config.toml
encoder_layer_scale_init = 1.0
encoder_positions = "sincos"
text_encoder_expert_mlp_ratio = 0.5
one_sided = true
adamw_lr_other_params = 0.0008
Rows from block 3 of the audio encoder of a small contrastive audio-text model, named by matrix and row number. Rows with one number within an expert belong to one neuron, the router's apart. Each number is 500 + 50 x the weight over its row's rms, rounded and kept within 0 to 999. All counts start at 0. Numbers have three digits each.
Before each expert's rows are labels from the 100 clips, of 14848, where the router gives the expert most weight on average: "lies over" is the class under the peak; "strongest on" is what is common among them. Only what is clearly more common there than usual is listed. The data: synthesized solo parts of chorales (CocoChorales). In brackets: how many of the 100, against the usual share in percent.
# router: router (encoder.blocks.3.mlp.router.weight, 4x160, trained with AdamW), inputs 0-79
# up: expert up (encoder.blocks.3.mlp.up, 4x80x160), inputs 0-79
# down: expert down (encoder.blocks.3.mlp.down, 4x160x80, transposed), outputs 0-79

# expert 1
lies over: B2 (29 vs 0.2)
strongest on: cello (58 vs 9.9); note B2 (36 vs 0.7); bassoon (26 vs 8.4)
router.1:434467457602440476481439470618509487516568438493540489491561488552510464492590372513492564498468459532588511547473521504477538525601495466552496539415590555539595494461471597528481448522519542466455452548397437521445568498483489466582448560
up.0:539453483591361469465497438419514570494533476425495484531550481459524451460518520484515550544582505506589487484432530498513541540458519406511545532455425458491499491503562500515508565395544551495501487557459488471521512464495544620551473617
down.0:484489481511518473514555448467439594485593559425611413602518478516486403450537575566426486532438588512475486514603528487561522488482516516447477452464585574471454389443511468479548439569412555498413538488535505504569483421533537548531552547
up.1:515589590487640469491487573482548500493457560502384529548489569535534525486533501496529477464459453454534478417497464472499469538549483502500529511477439528417471495489372437489532470543468462471489474566561474492510480551452445433508488560
down.1:507561536554551556487509480608506381503485480449516528475440512475419577566511412419458494473539492510565519449580496467506453556545510487494537471517450487591563523456551576552465504494505557407442526572441529420510527481495535454507416398
up.2:511637539501559532449558514515575508490430538542515465489554457550569532484425491517483477502500493467473511460429526491501536514551476540434530582413547533504583547525448423475501556461556398485492545362450514502488458404403421548422502504
down.2:477546498535557532516540457547604411499545484541473548524485526410421608446492529408483396462452544482451459447451499494392522486516485521455517420467508453439510476563537519498514445521489614508537505507521465583516547445613544495518427447
up.3:440515536508519499498549577430488570437462593440518444577565535467507486456411553413516508516495538520486414427507448515606500508544552496422553485507477563496440487468479476530552533534412482487504505392402480553441460506439467482434503511
down.3:481522525445507526506449547507486544490460525598591449419482569475512472519435507544460524429326481613491519590468522532532517500534452549549393504531519522587522587443563449445490461547568461526579535484500447445498430561397455515468502497
up.4:573427549528492578430515474524443505426498526395471439541421443419490521460577456430449485519550480522465503536449436482536559505461542523484525469527527528483516514511585511571424575455470481541443488469536520520566440435558508530555548510
down.4:430506533491494475520518473474521506547560503570570523484635525580557472449471445547502504458532443424611500469408486448514525560490497463578516490575495474431494439510463549452566520532511510499538483469504608521532494512469455530407534461
up.5:498508523464477466512504556505507455491409556522489508463444467536563561445562498562450545566428422477484488476440484580495437498537540607506482511558508514460496497434431552525506605458369518514481518519528519510459496503533488464579478485
down.5:568440423403518551562468502543482517552541515527552519431430451516652426503429479436473521520471485541480618625543511533423513441549467497438475553437466443498468587488460529514495499533517452540507450505568477465490497581479419517516488527
up.6:611434589577471432481532521438498518492540501484499462541518487487570569461553479497488508448512524494588525503447485393508503481428390536482531522442441528501494419454522604533533545470476586546531557521491549597493549489485489496498483547
down.6:469582606496468481545548387550437458559426463476492474495574520485532479591497511478517544479443520488617449486501456501515484557484537531441501513473648448494469418524500490438546530436453483551511412507485597501542523554535568608449430439
up.7:496550570539535467452407544498467527508498473496516379576440528488510491499466519459490544506443534498503562488477568616542442540508494463413545577542430517539489498494454521409566549483488532546587501512382562539458490517457478509521618527
down.7:522433499438561492559530418502491506576455475523557497436380493484557490473469523416487466451465503513456513524562583591410452436510513557479457510538514482479371355508518439511541551493531475535550420429529599483466496510501457467434516510

# expert 3
lies over: D3 (50 vs 0.8); C#4 (44 vs 3.4)
strongest on: note D3 (53 vs 2.4); note C#4 (46 vs 12.1); bassoon (35 vs 8.4); instrument: viola (27 vs 8.5)
router.3:399496458567502424564438481511603421561500531491509504565552460473550494515540393411489546546474510454553429566577422529436540561523549470506492449553483498442569535397535505491425618501473553503512509496460533505507498475533530447528646553
up.0:518555504529501526461525510547359570458440567458425487510465526399499511518644573413515472498453493519450457432500573545562469487493488439497527503485552516527443473507460484581557436466508517497518436378501482535444516555436478585536524446
down.0:571509493546474530482470637466527492453547516544500525510479596401485473529452460511475522547536571568514490496517409598494460460493496475471457439543492421528446500486527497566504451471449429447525601639430504450430479525471577561507420564
up.1:447491533502467611477462499540528535474596522524434490538518536554480475418443531612484526504499524491474481541586426497568559509579461502470420519604527558452554460487492451424562511609484429488534427457531437504502513499513477542516517575
down.1:455476484461573478520462478514552459531445506517538459412437564460450463522398502482531435560511608494501457462518603518536500501483439482462405572499392522519529417502524546427524532469542519562574512554474598502552521536474484490426456553
up.2:483496508469441512505508540562530449484467529403521415580490374500517536453488501479460450497525441535469492481515490513501657546510554568519526563464588470446502537376525558505511501541519532584513497547539542545502478487535508481534471471
down.2:456565541480448497537591514503494579502536451570487452537501546568488486440378519488454540428508510555516416489496524658449560465527484502478469456478476604499495488431506513446498510542466422520515501499543408503425506460523484531426588529
up.3:494593569608455444532525576440531477481430507528564473520603500515602603582528481496516533554466512496499450519484480503463449501451468464498512463463518502543491425481481560518478538431461605490524611494469442532372434458525568428459506427
down.3:552518578489622494536595555502514419448514585459528476558487569504542563457561504497546539416492536536538493522506469470466445504522518501438515470438513402434428501407478423593404473487390549475501493519495416563448356481485550503501562467
up.4:512524500547466509428509483520486441506500542523526549433507464478478538572456549587570502530550449466510525477390471437546445519381501508511584479496477536473570492592480553521508440493513543557457473435406552563538566583499488460515549416
down.4:486470545539498496447515521487492484561339486477460507602537489553470459564526504428499483497483527508492516438467535504550470478520561499538483577478484462443462492492489489550382365463537553412425462442498433541451465434534471536555529402
up.5:396527429462519570415543470576514517467494555474492468452489505355488485482457487539494465505494592520529559452473534564551500478504470498429511603501561551532559557457428449603504417560563455499489525425408446469492579472508555560438420580
down.5:447486441507598531530403529488404581482535603508470493484526541371501479589534554407384448434425560517500563510491490544403504520515523491511485514493546462530535589531411497627464473512455465518542502532544383476426553612522441644518480518
up.6:352518568526429429495417431444570522458470511472533365528575517460501413540445502526558522533535564520513455598499443485530456556557508469462407521490468548536499476536490547493512530590535471561529497487513481559453530533504536514386593578
down.6:470496592546480501477498607481471537374543424528468375495487622458475412427450535519516456590475533558449385537525457482534458553513531555450459431554524512526489438483493514501537474496501524486560527605483531460445455516524507545561567553
up.7:476511440580530471498501452490420510406472561516436530561536545447462557509551471431499486514501566492563508487450519536534530497510509435512503439581613460563548456563457479577442459534476560491454540500504416510485486570543567577498500601
down.7:405429488442622417530461478433590545447460509502463490521538513563513501417487479500459525435466449528568477477514540456499541437501556432483488440532519549511435376548505427522434487530470587419493521505546390466514519526429427513422476522

# expert 0
lies over: C5 (96 vs 3.4)
strongest on: note C5 (96 vs 10.3); oboe (40 vs 7.4)
router.0:503598497560555461574560559523423462485434500511505454475411551486491455494540597385501538492461417547499552451467571488407604533487367471490455459388551507546485510424506523443500529513481505513554472525496497494532474533503504616537446479
up.0:467492535540453464466488481507563526466405537474448388600522475555577565559560483555516484457521493446490466480460424507549416481466580492478451467501537522348572506512558532534467553479473544574434515448384573503531466520493640451455592554
down.0:490592445403487403506514498416490553526584489632553625469501472506534484501449483496496531586516590503459569593476525580477571423432433482466530476477540578507444532493446505494473488511513505433499486531577447448495428416506368540378552576
up.1:554485570558524444361481546385494481561476499515401469433531479549411579414459436400503475518606548554533484456439514486585581519441460541568587491511492567546577550464535452499455586443549474394510540472438486494530464441433504490460496549
down.1:559540451519553447535513560462432477454435535481455555511521520491499518499567547543492485527407489541501548390431578423512493496471521503578605506536490427556510448546390526467434454544462505552524438565458444474591519457525522496456489496
up.2:489422394442430487458507548507527529506441531542556495508484460498570475490611515506455518546513498409532561480542476518504539424501493482412539576440431476496525614466479533516493533391524505423516586511459539467523529531472543454502440462
down.2:537529457452464485508476515524524402483600462536480535533446482534531492443493451556504409526480532512486574489535540497468482427552551589488504426489517410528546532511466571428607485493555410459488422602562440434465560554578519454544448450
up.3:493555438604529463498517608455560472423551588510531492492512479495492508460475453502579530565516574556512431581486493593475530545512426543573506479546429566413502529467486500450495557472469569525515560460457380497494467509442411455421546532
down.3:459459489566562533456531444491495474611523436444471512484526529476549518438526483463490530564531554531565473500482520480494439516467410544637554614445458497540515428468498499461473603434544594599559525482451553474533560412409425481395564610
up.4:505569537460493511490561489554474426492426480453517488597506462503492547479473517426528436479518485418480509440425473467466589509546534499438536506527520473538411543424570482461459410576520515466504553402495598487518420541486516512454498508
down.4:541481471433458526471485497557482530495553465563479501583443474440542414509506511509440416412543510358436478484463459502533552507561534545489452586578469461500422535454476515488557487508496534469553487469530509427463508561510455484506467477
up.5:432560438577481577499526501506569433439454528575463412527464536410568441499503525532456445535489506499472458501563472390610515455529484439543463506501476511479576494557456553555458459508502488555442543500453452444586477429511583444476501432
down.5:608469507507471574502415440593522481566578483520478438468430489471547518536480454472540537507571502479533575547580461534553475439548528505498407514486542479462423556469484540577506473503525443533531416536440538483514501534508548561539502470
up.6:388529521525518515549582468491511459423513470442455436518456529499483422558491512468564524424528394459572507489478461352505497551569476558463440506507565583457497526521495558480520453511499504606444516577393501513614445553459596451459469616
down.6:410587496530460536507451502517503438453413525538445464483506526412485509553552503406470539433583443450570454446536460500537471529613537489591532484559524520452476486577539544598524452511468491515376527467393607492521504558505562493585459461
up.7:418400465448466471497431452499502471450479485516483454613594451503609525503557492396543413621457510468556557533505523430522486508585534545566415514411531495525586507471508553604520576539593529591407493486516450452509512483520483520501547554
down.7:532507505490486520568527555577447387519541557501481507510543481513468462481462448446432473503520389512539496573480462420588574523450447593604499539533604479494612522502469529428462491542488511576452491464469573448493521423508511555471575467

# expert 2
lies over: A5 (26 vs 0.7)
strongest on: trumpet (73 vs 8.2); note A5 (54 vs 2.1); note G5 (42 vs 6.4); note F#5 (25 vs 6.7)
router.2:513444472436463454454500545480606570526491446536475579520500457571487454479471473629554431461482492474488526427441456526616479482515570488501551601594542457432429500567434552465595536523545457487524512414527461492516513494489546415529482554
up.0:508477484470461466461514502421511529491406586515580538502404357460504482484561598545473505514586482432459406532531420497510533451423473495495543544467381468405492445443538530519499592484496546496463516468483617585568412512513489462480482422
down.0:490463437425573422557450385503474490533417479501598487531477471452547471560432519451489525480465543425557528540522547461503480507450474466492498582484534494545523477520554489534540610542580517514529389455460600459485511536429504500444491530
up.1:476563501513438495494465536496496575591625501469548411493455443502368450588521442596528491521494455466450449479415467536513510399471541501521460475523512612437547519460526523474458358538486487430462598441458467561438524564531513470424555558
down.1:463547481514503547458462581511531528519526447419505534444582502474473461512408520561475509508546470527441436518458534563577555496471553577479431456528443544445489535491465485469553452538484483581543574473508559466520466474531519547486589570
up.2:384466461529523461536483417646499395450599524432468519482527505478560481516477522517486558525457566466627526564564603436472451463503386443553510561533507445507543509533458443415534431516488501573472469557552470544560516564472501386443377494
down.2:472492463502478597462587493483533540478433447503453454479578538410592456528508525468456495553462564500480500541565531473522440483565399463431454561529510502555434459555312436460571497469534476533546423503481551515537404499484560547475466445
up.3:448538482497582470529517415574444416435491534507452465537510578496559484449490556510418568470480562514629501460558565457543470488567461410520591508543499477566485494584395424494463549565464416529494481496532486546561530516481483480459437490
down.3:431460456489524469523421440526497477442531430539481508504498529529586503500525454389476578515527526569547542616604537583423450435535456478529447557509475462576411551593415437559559571465502469479547523517578382441472562513423548532452451471
up.4:468585558567504481486562512523488496519463511486515450553405550329555487565504523481338599544481549578497460469399518523491518527498510412484557455508512536545535412448546518533450507451484546590484541556442509515526463504495519466478592434
down.4:556446501498507477462486400523534585474476466474431490520610516571495522495574487515513439502514574522526477586525491525497465543513495548444402439408525415537576555520501503463433418461577516429451439616514516413505458474648608487555565518
up.5:537493465505526431531537476539417514537447522597478487463553605469515447419548594420476518502462531521568492510543630448484607553418446470510505518474449547636532522405494557506514481554506525536489552511435513461536578496546453576464402488
down.5:472566559520518535564473435454563512557518414498588477439447528495492520593485508503490467453476406491545573424485530556437521569509589452552505513531521498485390384547450412561518549389492535447463521527590505452512470596580537482501468406
up.6:566563568540538445576585507517552409551500549492529513562467534552530555483491449456443488488513480528559541531573557519410517517513444484510476422480466570513466496438597423538442440472422548432404553577536459514429465553456402477504505528
down.6:498571585562639565505479479474495439541572523446467452567514601544551569511494507364506491457438514454513419418539545452437488550496524532511514521544546510497430466445460434466515509478524518502547458514524501436340432514508482547534512518
up.7:495456488490499339532554513456587490464477591524590550454509419504464488451366571460485612467531528473504543540497530508446504559498545526451603559446470483464501541464535552568490543492442535490489516517551506562460381516410481499513469515
down.7:533442473441569399484507414492510479477544545526577516466463447534417445418501542473575498519513515429541580557450507406359474535446533399490514512488451459450607529534519530516507508473504561468499566517515499567552499478454498575450435514