From a checkpoint of a small contrastive audio-text model.
Model: encoder arch vit, text encoder layers 12.
Data: trained on synthesized solo parts of chorales (CocoChorales), 39062 training examples, 53.1 epochs.
Rows from block 5 of the audio encoder of a small contrastive audio-text model, named by matrix and row number. Rows with one number within an expert belong to one neuron, the router's apart. Each number is 500 + 50 x the weight over its row's rms, rounded and kept within 0 to 999. All counts start at 0. Numbers have three digits each. After the name is the row's rms in percent of the matrix's.
Before each expert's rows are labels from the 100 clips, of 14848, where the router gives the expert most weight on average: "responds to" is what is common among them. Only what is clearly more common there than usual is listed. The data: synthesized solo parts of chorales (CocoChorales). In brackets: how many of the 100, against the usual share in percent.
# router: router (encoder.blocks.5.mlp.router.weight, 4x160, trained with AdamW), inputs 0-39
# up: expert up (encoder.blocks.5.mlp.up, 4x80x160), inputs 0-39
# down: expert down (encoder.blocks.5.mlp.down, 4x160x80, transposed), outputs 0-39

# expert 3
responds to: note A3 (51 vs 8.6); cello (37 vs 9.9); clarinet (32 vs 8.8)
router.3 095:517508524534441453511486448570563445442501506456539553556470401524430580508506491485574400483566486492469461535439595509
up.0 102:444539475522490540582477575561410420477506537425441496588482442505482504549530498436527480475525495525430515453589477457
down.0 087:456500577565518586491477522561463479546448355449478447445540480490466495481443466460517479403552533525540448455408512547
up.1 088:499511519470579520451485479448498591495526597446464449513545481462532408399533531490431565497464451470541472555418443398
down.1 092:555487534503431505426501648531359488564525409538501502498539536470474487456457482407525532469503468491482517522442444443
up.2 077:538449543501374446449510569508482528438454569503458531511505489459489465470535463522534489532558515555466476454465513431
down.2 086:578570396559522509467581559501535496486377437540462515540532457519419523511544508486540479553453456546485517433422515497
up.3 100:451482456475563501469507489581507419567496523602458399493366505470481522435417597475457559524510528409571528565501529504
down.3 105:496514505484451497524486532471471420525500441517516446558569489453457500568471487489493520564569432534479440542444423414
up.4 112:469484515561567491425511560463537413495459545486443500438493621546439473564490540482550570470398462564575477438428487466
down.4 113:464460602634529531409498555461523523429554648430459506446467553443484536436507540537486424398469582502477560445476417479
up.5 114:506511457490533593510615444413429511524524547469542464536504481451444439588484568535529502491407435433506452471570538559
down.5 114:521474521497496512554489495422483556513457467401534561554554523458510513597503507532467553533535554442474483428540487561
up.6 119:491500534565524481480452505496546434463494524517443579472478526503556507507483432564479584528497524510552525443484434386
down.6 119:539449538456510510441432488461424469420559474457479490536434485489633444552515460447520502534523609435489535416591522530
up.7 093:451506574478510496444580501494478545469502570561467437552440532442517454490555596404421587528470451460546483587447437418
down.7 083:482527497484458362565552480512468573552492514525566436599513561504430452517482433442445454524626535477547408544496474417
up.8 071:531500573545535479494565515487413503379459586434501520527491604417591457501544664483476526604428491462489507477547425483
down.8 074:620484420479429586481537607503489459538500486569474539468515562473491454453425483484414560493352539526459473513526508580
up.9 114:529482517540562516555460519519565415486532566388484501544463402494475575420512452515447469395551601501492484405512506516
down.9 122:518535484497510459429483484576440448554452454643466438570565512601499460478467426438479477444485519501590407534472537538
up.10 078:492448512479500485487493505515441494568459530485484394554374496488497426476553445586495539451510449418484500409440341406
down.10 082:544573492507494498551538432442573461623442493600481485522590471549493436519534482492509573434460488453560422492468504475
up.11 098:488601484525468460506517459457483493537480536481536452590468553570522539419530548407532452580423451438515441500565519438
down.11 092:476464457507406531557528588573464457465536397530515455619454492543481437501515470505442517416590489512554450467493432480
up.12 084:510578544536529543495542467508442547451460534500514428535437505422497437623535449440393602456522555455524461512484468500
down.12 090:645471448523505529584555549548609467451485470514551591470501492496435502469503409542458506491504548563473501461447536546
up.13 098:494558546485473477545513481551503533433508631469429495570485495481515556431512466490517486564464467429490450460441465499
down.13 093:511467446518481459471559522513617485517521395572575470458544562510588538478445530587491475484506517461526544449485573414
up.14 085:388501528479448562461459428494551555478503570478436440575445481516558476529550561563470538491529513510443532434519414394
down.14 093:500412528507515575430484506433517458545498490560428523470524466535524523514511515472448472435514545349492499435456485496
up.15 073:485497544550527473368438490477481476414457554515455461466469595523465522531621509534459507498535431517555520447477519377
down.15 070:485496543576455565463460523555480590524498416530466649549578519470484509557503484482424526446468467512480521425544533574

# expert 1
responds to: violin (100 vs 14.1); note G5 (55 vs 6.4); note F#5 (31 vs 6.7); note A4 (29 vs 8.8)
router.1 118:488512465534581544442570523577501451511508505518412420479495610508498424511462564547517398407465483421529498540534475504
up.0 079:483559577505463460432557546545405488517505561479560444537443412547485517351530484447591509492554462453508561435494386500
down.0 079:453462400521529578563527460549443535502516477527473467545497499541605540400532595429424457520477471383513425519516534442
up.1 113:543498550495505440487521523421391570475408506546543497457436529542559432530507435546474452511587470434546541540485484507
down.1 114:519478500485485513488467466549542528523502461576543422468515441618563531484512492566530476448560415447544553554507580567
up.2 105:478509567408481478480465456493411528453505582452518426532479504540547467441614303500545498502389431433541392478486437428
down.2 097:528524518450492490418493596511507406459452458625520482453520446545477470552475440544420534483473515516621536554398500520
up.3 108:529501477501485471520482486543463531488522554425537427573404410490470555492601424531492490459548570498381480425514474496
down.3 106:571464461490522508458521541443469507452547524523469550558492558521456513400455544410527420445569543466452507504454405427
up.4 082:450515560536549555378499547484551467432519605466579430554412425490461484440557535519531562540528475462502484507469461357
down.4 081:471529524520541467559460496487506454525448432551531552492493555525551465477491429429431565496468529457526488416499589518
up.5 077:456538603423573553472481446425572500426487557467482561534459482446392573516454452541456510503547444482462373422449429602
down.5 086:573590464477434471455526536567494451529464505525457543516511367478439495502440621492514495415485511464461508440497389471
up.6 079:490591513521480444492454485524440499411479611395502457531465534519442528542568512517511596484504472470520483547494458479
down.6 079:560599575479450464532498525540465451539573510467527504598509501515480443468501490481423616521531440547477535583514471419
up.7 099:453560522433504400486433470460494488417525559492503408580474535483506482500580508460535449584428499537441431447487484441
down.7 081:417497462543506537489478475533524589425565551433395483514534601469545516442458698532589472434591432486422584573469389459
up.8 100:468485501540525555479430501457480531512461507525528395565538535545454472435530525426485402479480431545518523528526570329
down.8 112:556424506546474613463474546480466479545508394479521411440501521505549482492498386437423584514529513516586444531496492443
up.9 087:385461473503527446546490551488525582419544587408502556516432426482492453578528597557568485457476455481463550453484394470
down.9 097:512541520462453434568548546438575555513554513568528560472565431508530452538485589578470485467476485442546483423409423477
up.10 079:416545500441490493501546477513412412378548532486496440570517510508534516423497504490384518502531455508537494465616421465
down.10 089:559462462518546468482401499465586568453437444452496518570444465450436543510497604442555475480481472509405506414590576646
up.11 119:499499445572491494514462531529534495461544530362511510527437495427538493551459560556539517481458569579415556465556447492
down.11 108:461524593541547467465459572468546528549534418521497538494532494595593447524482477490456506574448489513485451436443495483
up.12 095:563541587485590485465466482457468598462512514507499488548456565524444584575474530489446456531554496501496528465438536482
down.12 080:519472521483491547470524424484478609505522460574469538478590502464476498402461502535574481449507488524487512487338491558
up.13 093:590521461402489511488519536471472591481470581560443530589414534490518466539524461411455497515541553500490490509437463446
down.13 095:432488538530527490467500542608530409527441454513427507447531491440374524524485449490396429391458535521517452416442539472
up.14 129:567565528570558556470553481516550499522408509469440502518500468475469563435498524415482447396470509514478473477431535438
down.14 146:454413466642495562425496559457561529531443493474504428511490454505491525547533539504478391444531559527489369475503459465
up.15 089:411412423526475528508509417533496416467426461461509508525461452419543464545502466554361485398411501517487477490529524470
down.15 085:437546519537486486539466504504432441521538380503591549455528515540531492518427587485469486485421496449462564492550500503

# expert 2
responds to: clarinet (96 vs 8.8); note D4 (92 vs 12.5); note E4 (57 vs 8.7); note F4 (50 vs 9.3)
router.2 087:485598562556467510461571437502453440535489594503531561469478487494481552473468499497490477464453513534480491470528527473
up.0 105:496457551573445422527567464469599487481395569546571417478536459529507485470497535529514516491518507455532471477467564425
down.0 104:538545533518475543553460535576436507467497528489525492590419514442482502527498420522476477476511575584487443457550396445
up.1 109:505407533508581408457483489529463545399504500458489469511450511503521494541500524472504487460546549514529622607455425401
down.1 113:479414528489442473473468586544514522413486453492450539515597519495491471500507526535560415500489492512531498440532451618
up.2 077:450535607511553531432478536524457506487527549504453395496474418546490551511581463510441497519495541431477467410497455467
down.2 086:482542440483546503563526467489439587540492583558498489448477549467435466468562605459536476602502491555535485553529476521
up.3 098:563576537455463434480540440525560451495399534566452472573480435467519529501592552457473510536494499443515490516531462464
down.3 084:491545503416541484413449395450484488560493503544554479465580433563544478492494482577500458547558497419529512504447535518
up.4 079:445589573510481480477531499506476548483445560476522399540480491554538545474563471513497489463518439434505462515438449415
down.4 077:468476418520384479579597523592516467547438410554413497456513508435454517551546490513500410493528491500509484493512481459
up.5 108:494571500496450474607478591548446480444522546480427396593473429504477552437588417441417433557433520504481442472550431510
down.5 119:554417590479443467549483576544477573499492569411515519435456493433481551491506425468483446451492582568482535474469489507
up.6 128:560512480509460530489537519547449535454568546510427390545446532529484422439446524517439510499490564540524562549466415389
down.6 141:460450560419513352513535441442486533402500510441510483523528449537547513489455516512604499463515520551522612411504537576
up.7 101:425499483599577439475464529463456472450376582417470519481487499375507494550509496519532455507436505512429507489454565529
down.7 095:483535571458502478515446565566447495471464458498517371555417560459393567506557407504442452489580490491517460534538527576
up.8 091:444532535544497433429508466465453432497475546480522463536495484492458457489540470442471434524477533531494454407431534412
down.8 098:489513544441589432529487416543451501544508530494513495506513445555453487496440593429543458461613477489499544517448447471
up.9 087:432591546447460479412543493546485437425495524449446461572500498475444556535568477468508553543489467492491514444494464495
down.9 075:463415569421496458422549466448446474513476445518564568447519539485467488539482377463495524536480570483632443531489452553
up.10 075:419603575528541474482504465459454522474522564414512439562471536562510549434519454467479460531559549534512449462477438512
down.10 091:502518556502413553450512511512458516612525474512501485609501477545502441523490471428446507450570511525458426514429438510
up.11 131:513510545446566442545475499384542529471463538446536396522503476558504527439495467545468574499503435533432487482488426560
down.11 138:457453601491495533454462470521494466630547516458654436556559493570551558509434388498523524500491543500530463565476507400
up.12 116:507589567533560465399498510440523565525386596461490535483565418472533571386481439497514530547455419520462490556401474460
down.12 118:385434588533546490464489414511531497494532579476498443429483559524598499421446502451563469451470520535539518578456474542
up.13 076:373576535526515476474485510528485494511456548524487436549478519461540506494574438469450472489488478569505492392433472458
down.13 085:519440571425360520494526506530446575470526460514478485516501482487560445487577504532416489579531482484533488564492395471
up.14 100:454636496497549501423544453444549506429513524523439430534473528568494465474578457478490509515546399453434481468493493413
down.14 096:494427488538525463523394460530567507459469556489562479446487507535600561479583517493562474492527516515501439487534623561
up.15 079:377526479540579487443524521495558492411482563448501417456463508473452546488512493528445490476500502466511518479460560442
down.15 084:490570463569518407512532566513521406565491528476547593541493435435397518588536487443475495442388504495525407366454512517

# expert 0
responds to: note E4 (48 vs 8.7); note C4 (42 vs 10.9); clarinet (41 vs 8.8); viola (38 vs 8.5)
router.0 097:482554489533584426455528440513430420515533468472467505450484474454373476537464492462573427416534510521562480569459556505
up.0 088:489512510539456468469596548489521470450494640401619500502435466496552454448485521545539485529519469461491545405498480527
down.0 099:473525483508545504519429537550480458461541506488502566419464575415498486451593430566489567544506519486536544485503509451
up.1 099:462456545475562484483441512478484480458487535534476589562497530524468448529491469563525547607633467529452523544523464444
down.1 092:523521516612588524467427515503507457433480523559447508520600550440474477482449471465491443423487470484520472532472485527
up.2 104:420510501459559461513556513543459503435494623454473485521445516405472479509564575479526512462412554556496572448554464508
down.2 101:466501538505387538454511493584538541572502502537480547488561530491512474494592537613501456617570535502512492499469412527
up.3 117:381478534549510508507438480421487527412537482471389485525522542548546438533473469529451537447471626478506483487593447474
down.3 121:518496565383448492524554431464476510528521503496504519485486522494538461545441425488428556540589568497589531571413520498
up.4 088:481472483455493493467333484531419439460455460495497571489508481563606525606519490502495549519538501402574486484574543555
down.4 090:580436540429483428599573461449465521450529539549540447529526515531524498418414423450458495459422566501560514502421454538
up.5 082:406537553520480523489509573454475481495503638466487431529451518521467484483646496497447515541517387461502531456508449469
down.5 081:549511483389466460519502478526508577557495495559510477525468542521608432477601450550554475653498470364499531393502436491
up.6 087:477504539467507485472527497489504473478478596404483457519454502468514521505650493549437431570451573465524454432486489481
down.6 069:643537489557541415545487507511503517499441483598538558484613513533570459440438463515514475549456546429507442517643467465
up.7 088:424556566512509438429545508491469523368444552457429500552453491417488505504538442475520593545549443472489466470412477459
down.7 079:506611538603545440408401570472474454437489541503511482570420528507560595453517466497438471626457484444486497576553491532
up.8 090:502405536569464496521408481558477520465500565530560462526504437575558560456575516438421440369493546488485432491556462496
down.8 093:505590530481523465482500440478487523505449444504450508428515474429455558528449512450459501536404468530480446556450596586
up.9 087:431521488483454428494494561508548448458558507479471507538432475497459559458498542468473553530394537523490598497425508501
down.9 087:586487445462515525471435427490498438495526516524503583577477524468340477531573483491551551436575518467454529435535460550
up.10 091:395617447555516420474551408521502443480383521532514498494494478481497484604524505441543503507549505499463474529526482553
down.10 082:531555533565510498498526441425490505511549486465470513448559516507469450557539540536485495433501561556568542477499520509
up.11 100:497462574561439447510530520466581472501491507483522479467465397485497557504546576353447440471537533432465538507497524438
down.11 098:427522547560441464421434452557512515468461370503466447498510527514482514584540486482599521456494518568485442476506478492
up.12 104:510552451431474491493638494565464442417483560504500434535527554415472465530452374532444578460514532531536536510469568481
down.12 103:491514550548511488503621580483446471426511521448529525447520500486428541497425420536439490437494566538542553545462497529
up.13 099:483483512458546437494501465533455520488512577524493497478530519528482508551554525543506537506451542485531543483425549508
down.13 097:453456584440465423491470435447457576475541599463597459572544526448468510572553539461636534506517505495607551583464506527
up.14 095:573526572460488488539486567597575481480441475434473486531478399476433647468540490451502460489550475488468432404419439470
down.14 096:472468443480598502603504467430480551510471481489401514459482464488497444534385458487498597507512503577458448358444499543
up.15 127:471492470467456511524523448441643554439521484484463454563508473555510461523544527533562540448470473534519573437485544446
down.15 136:546464440446530517595542490468548521517599525496444521473521533550441455527470523526452495417557513515499540532394360428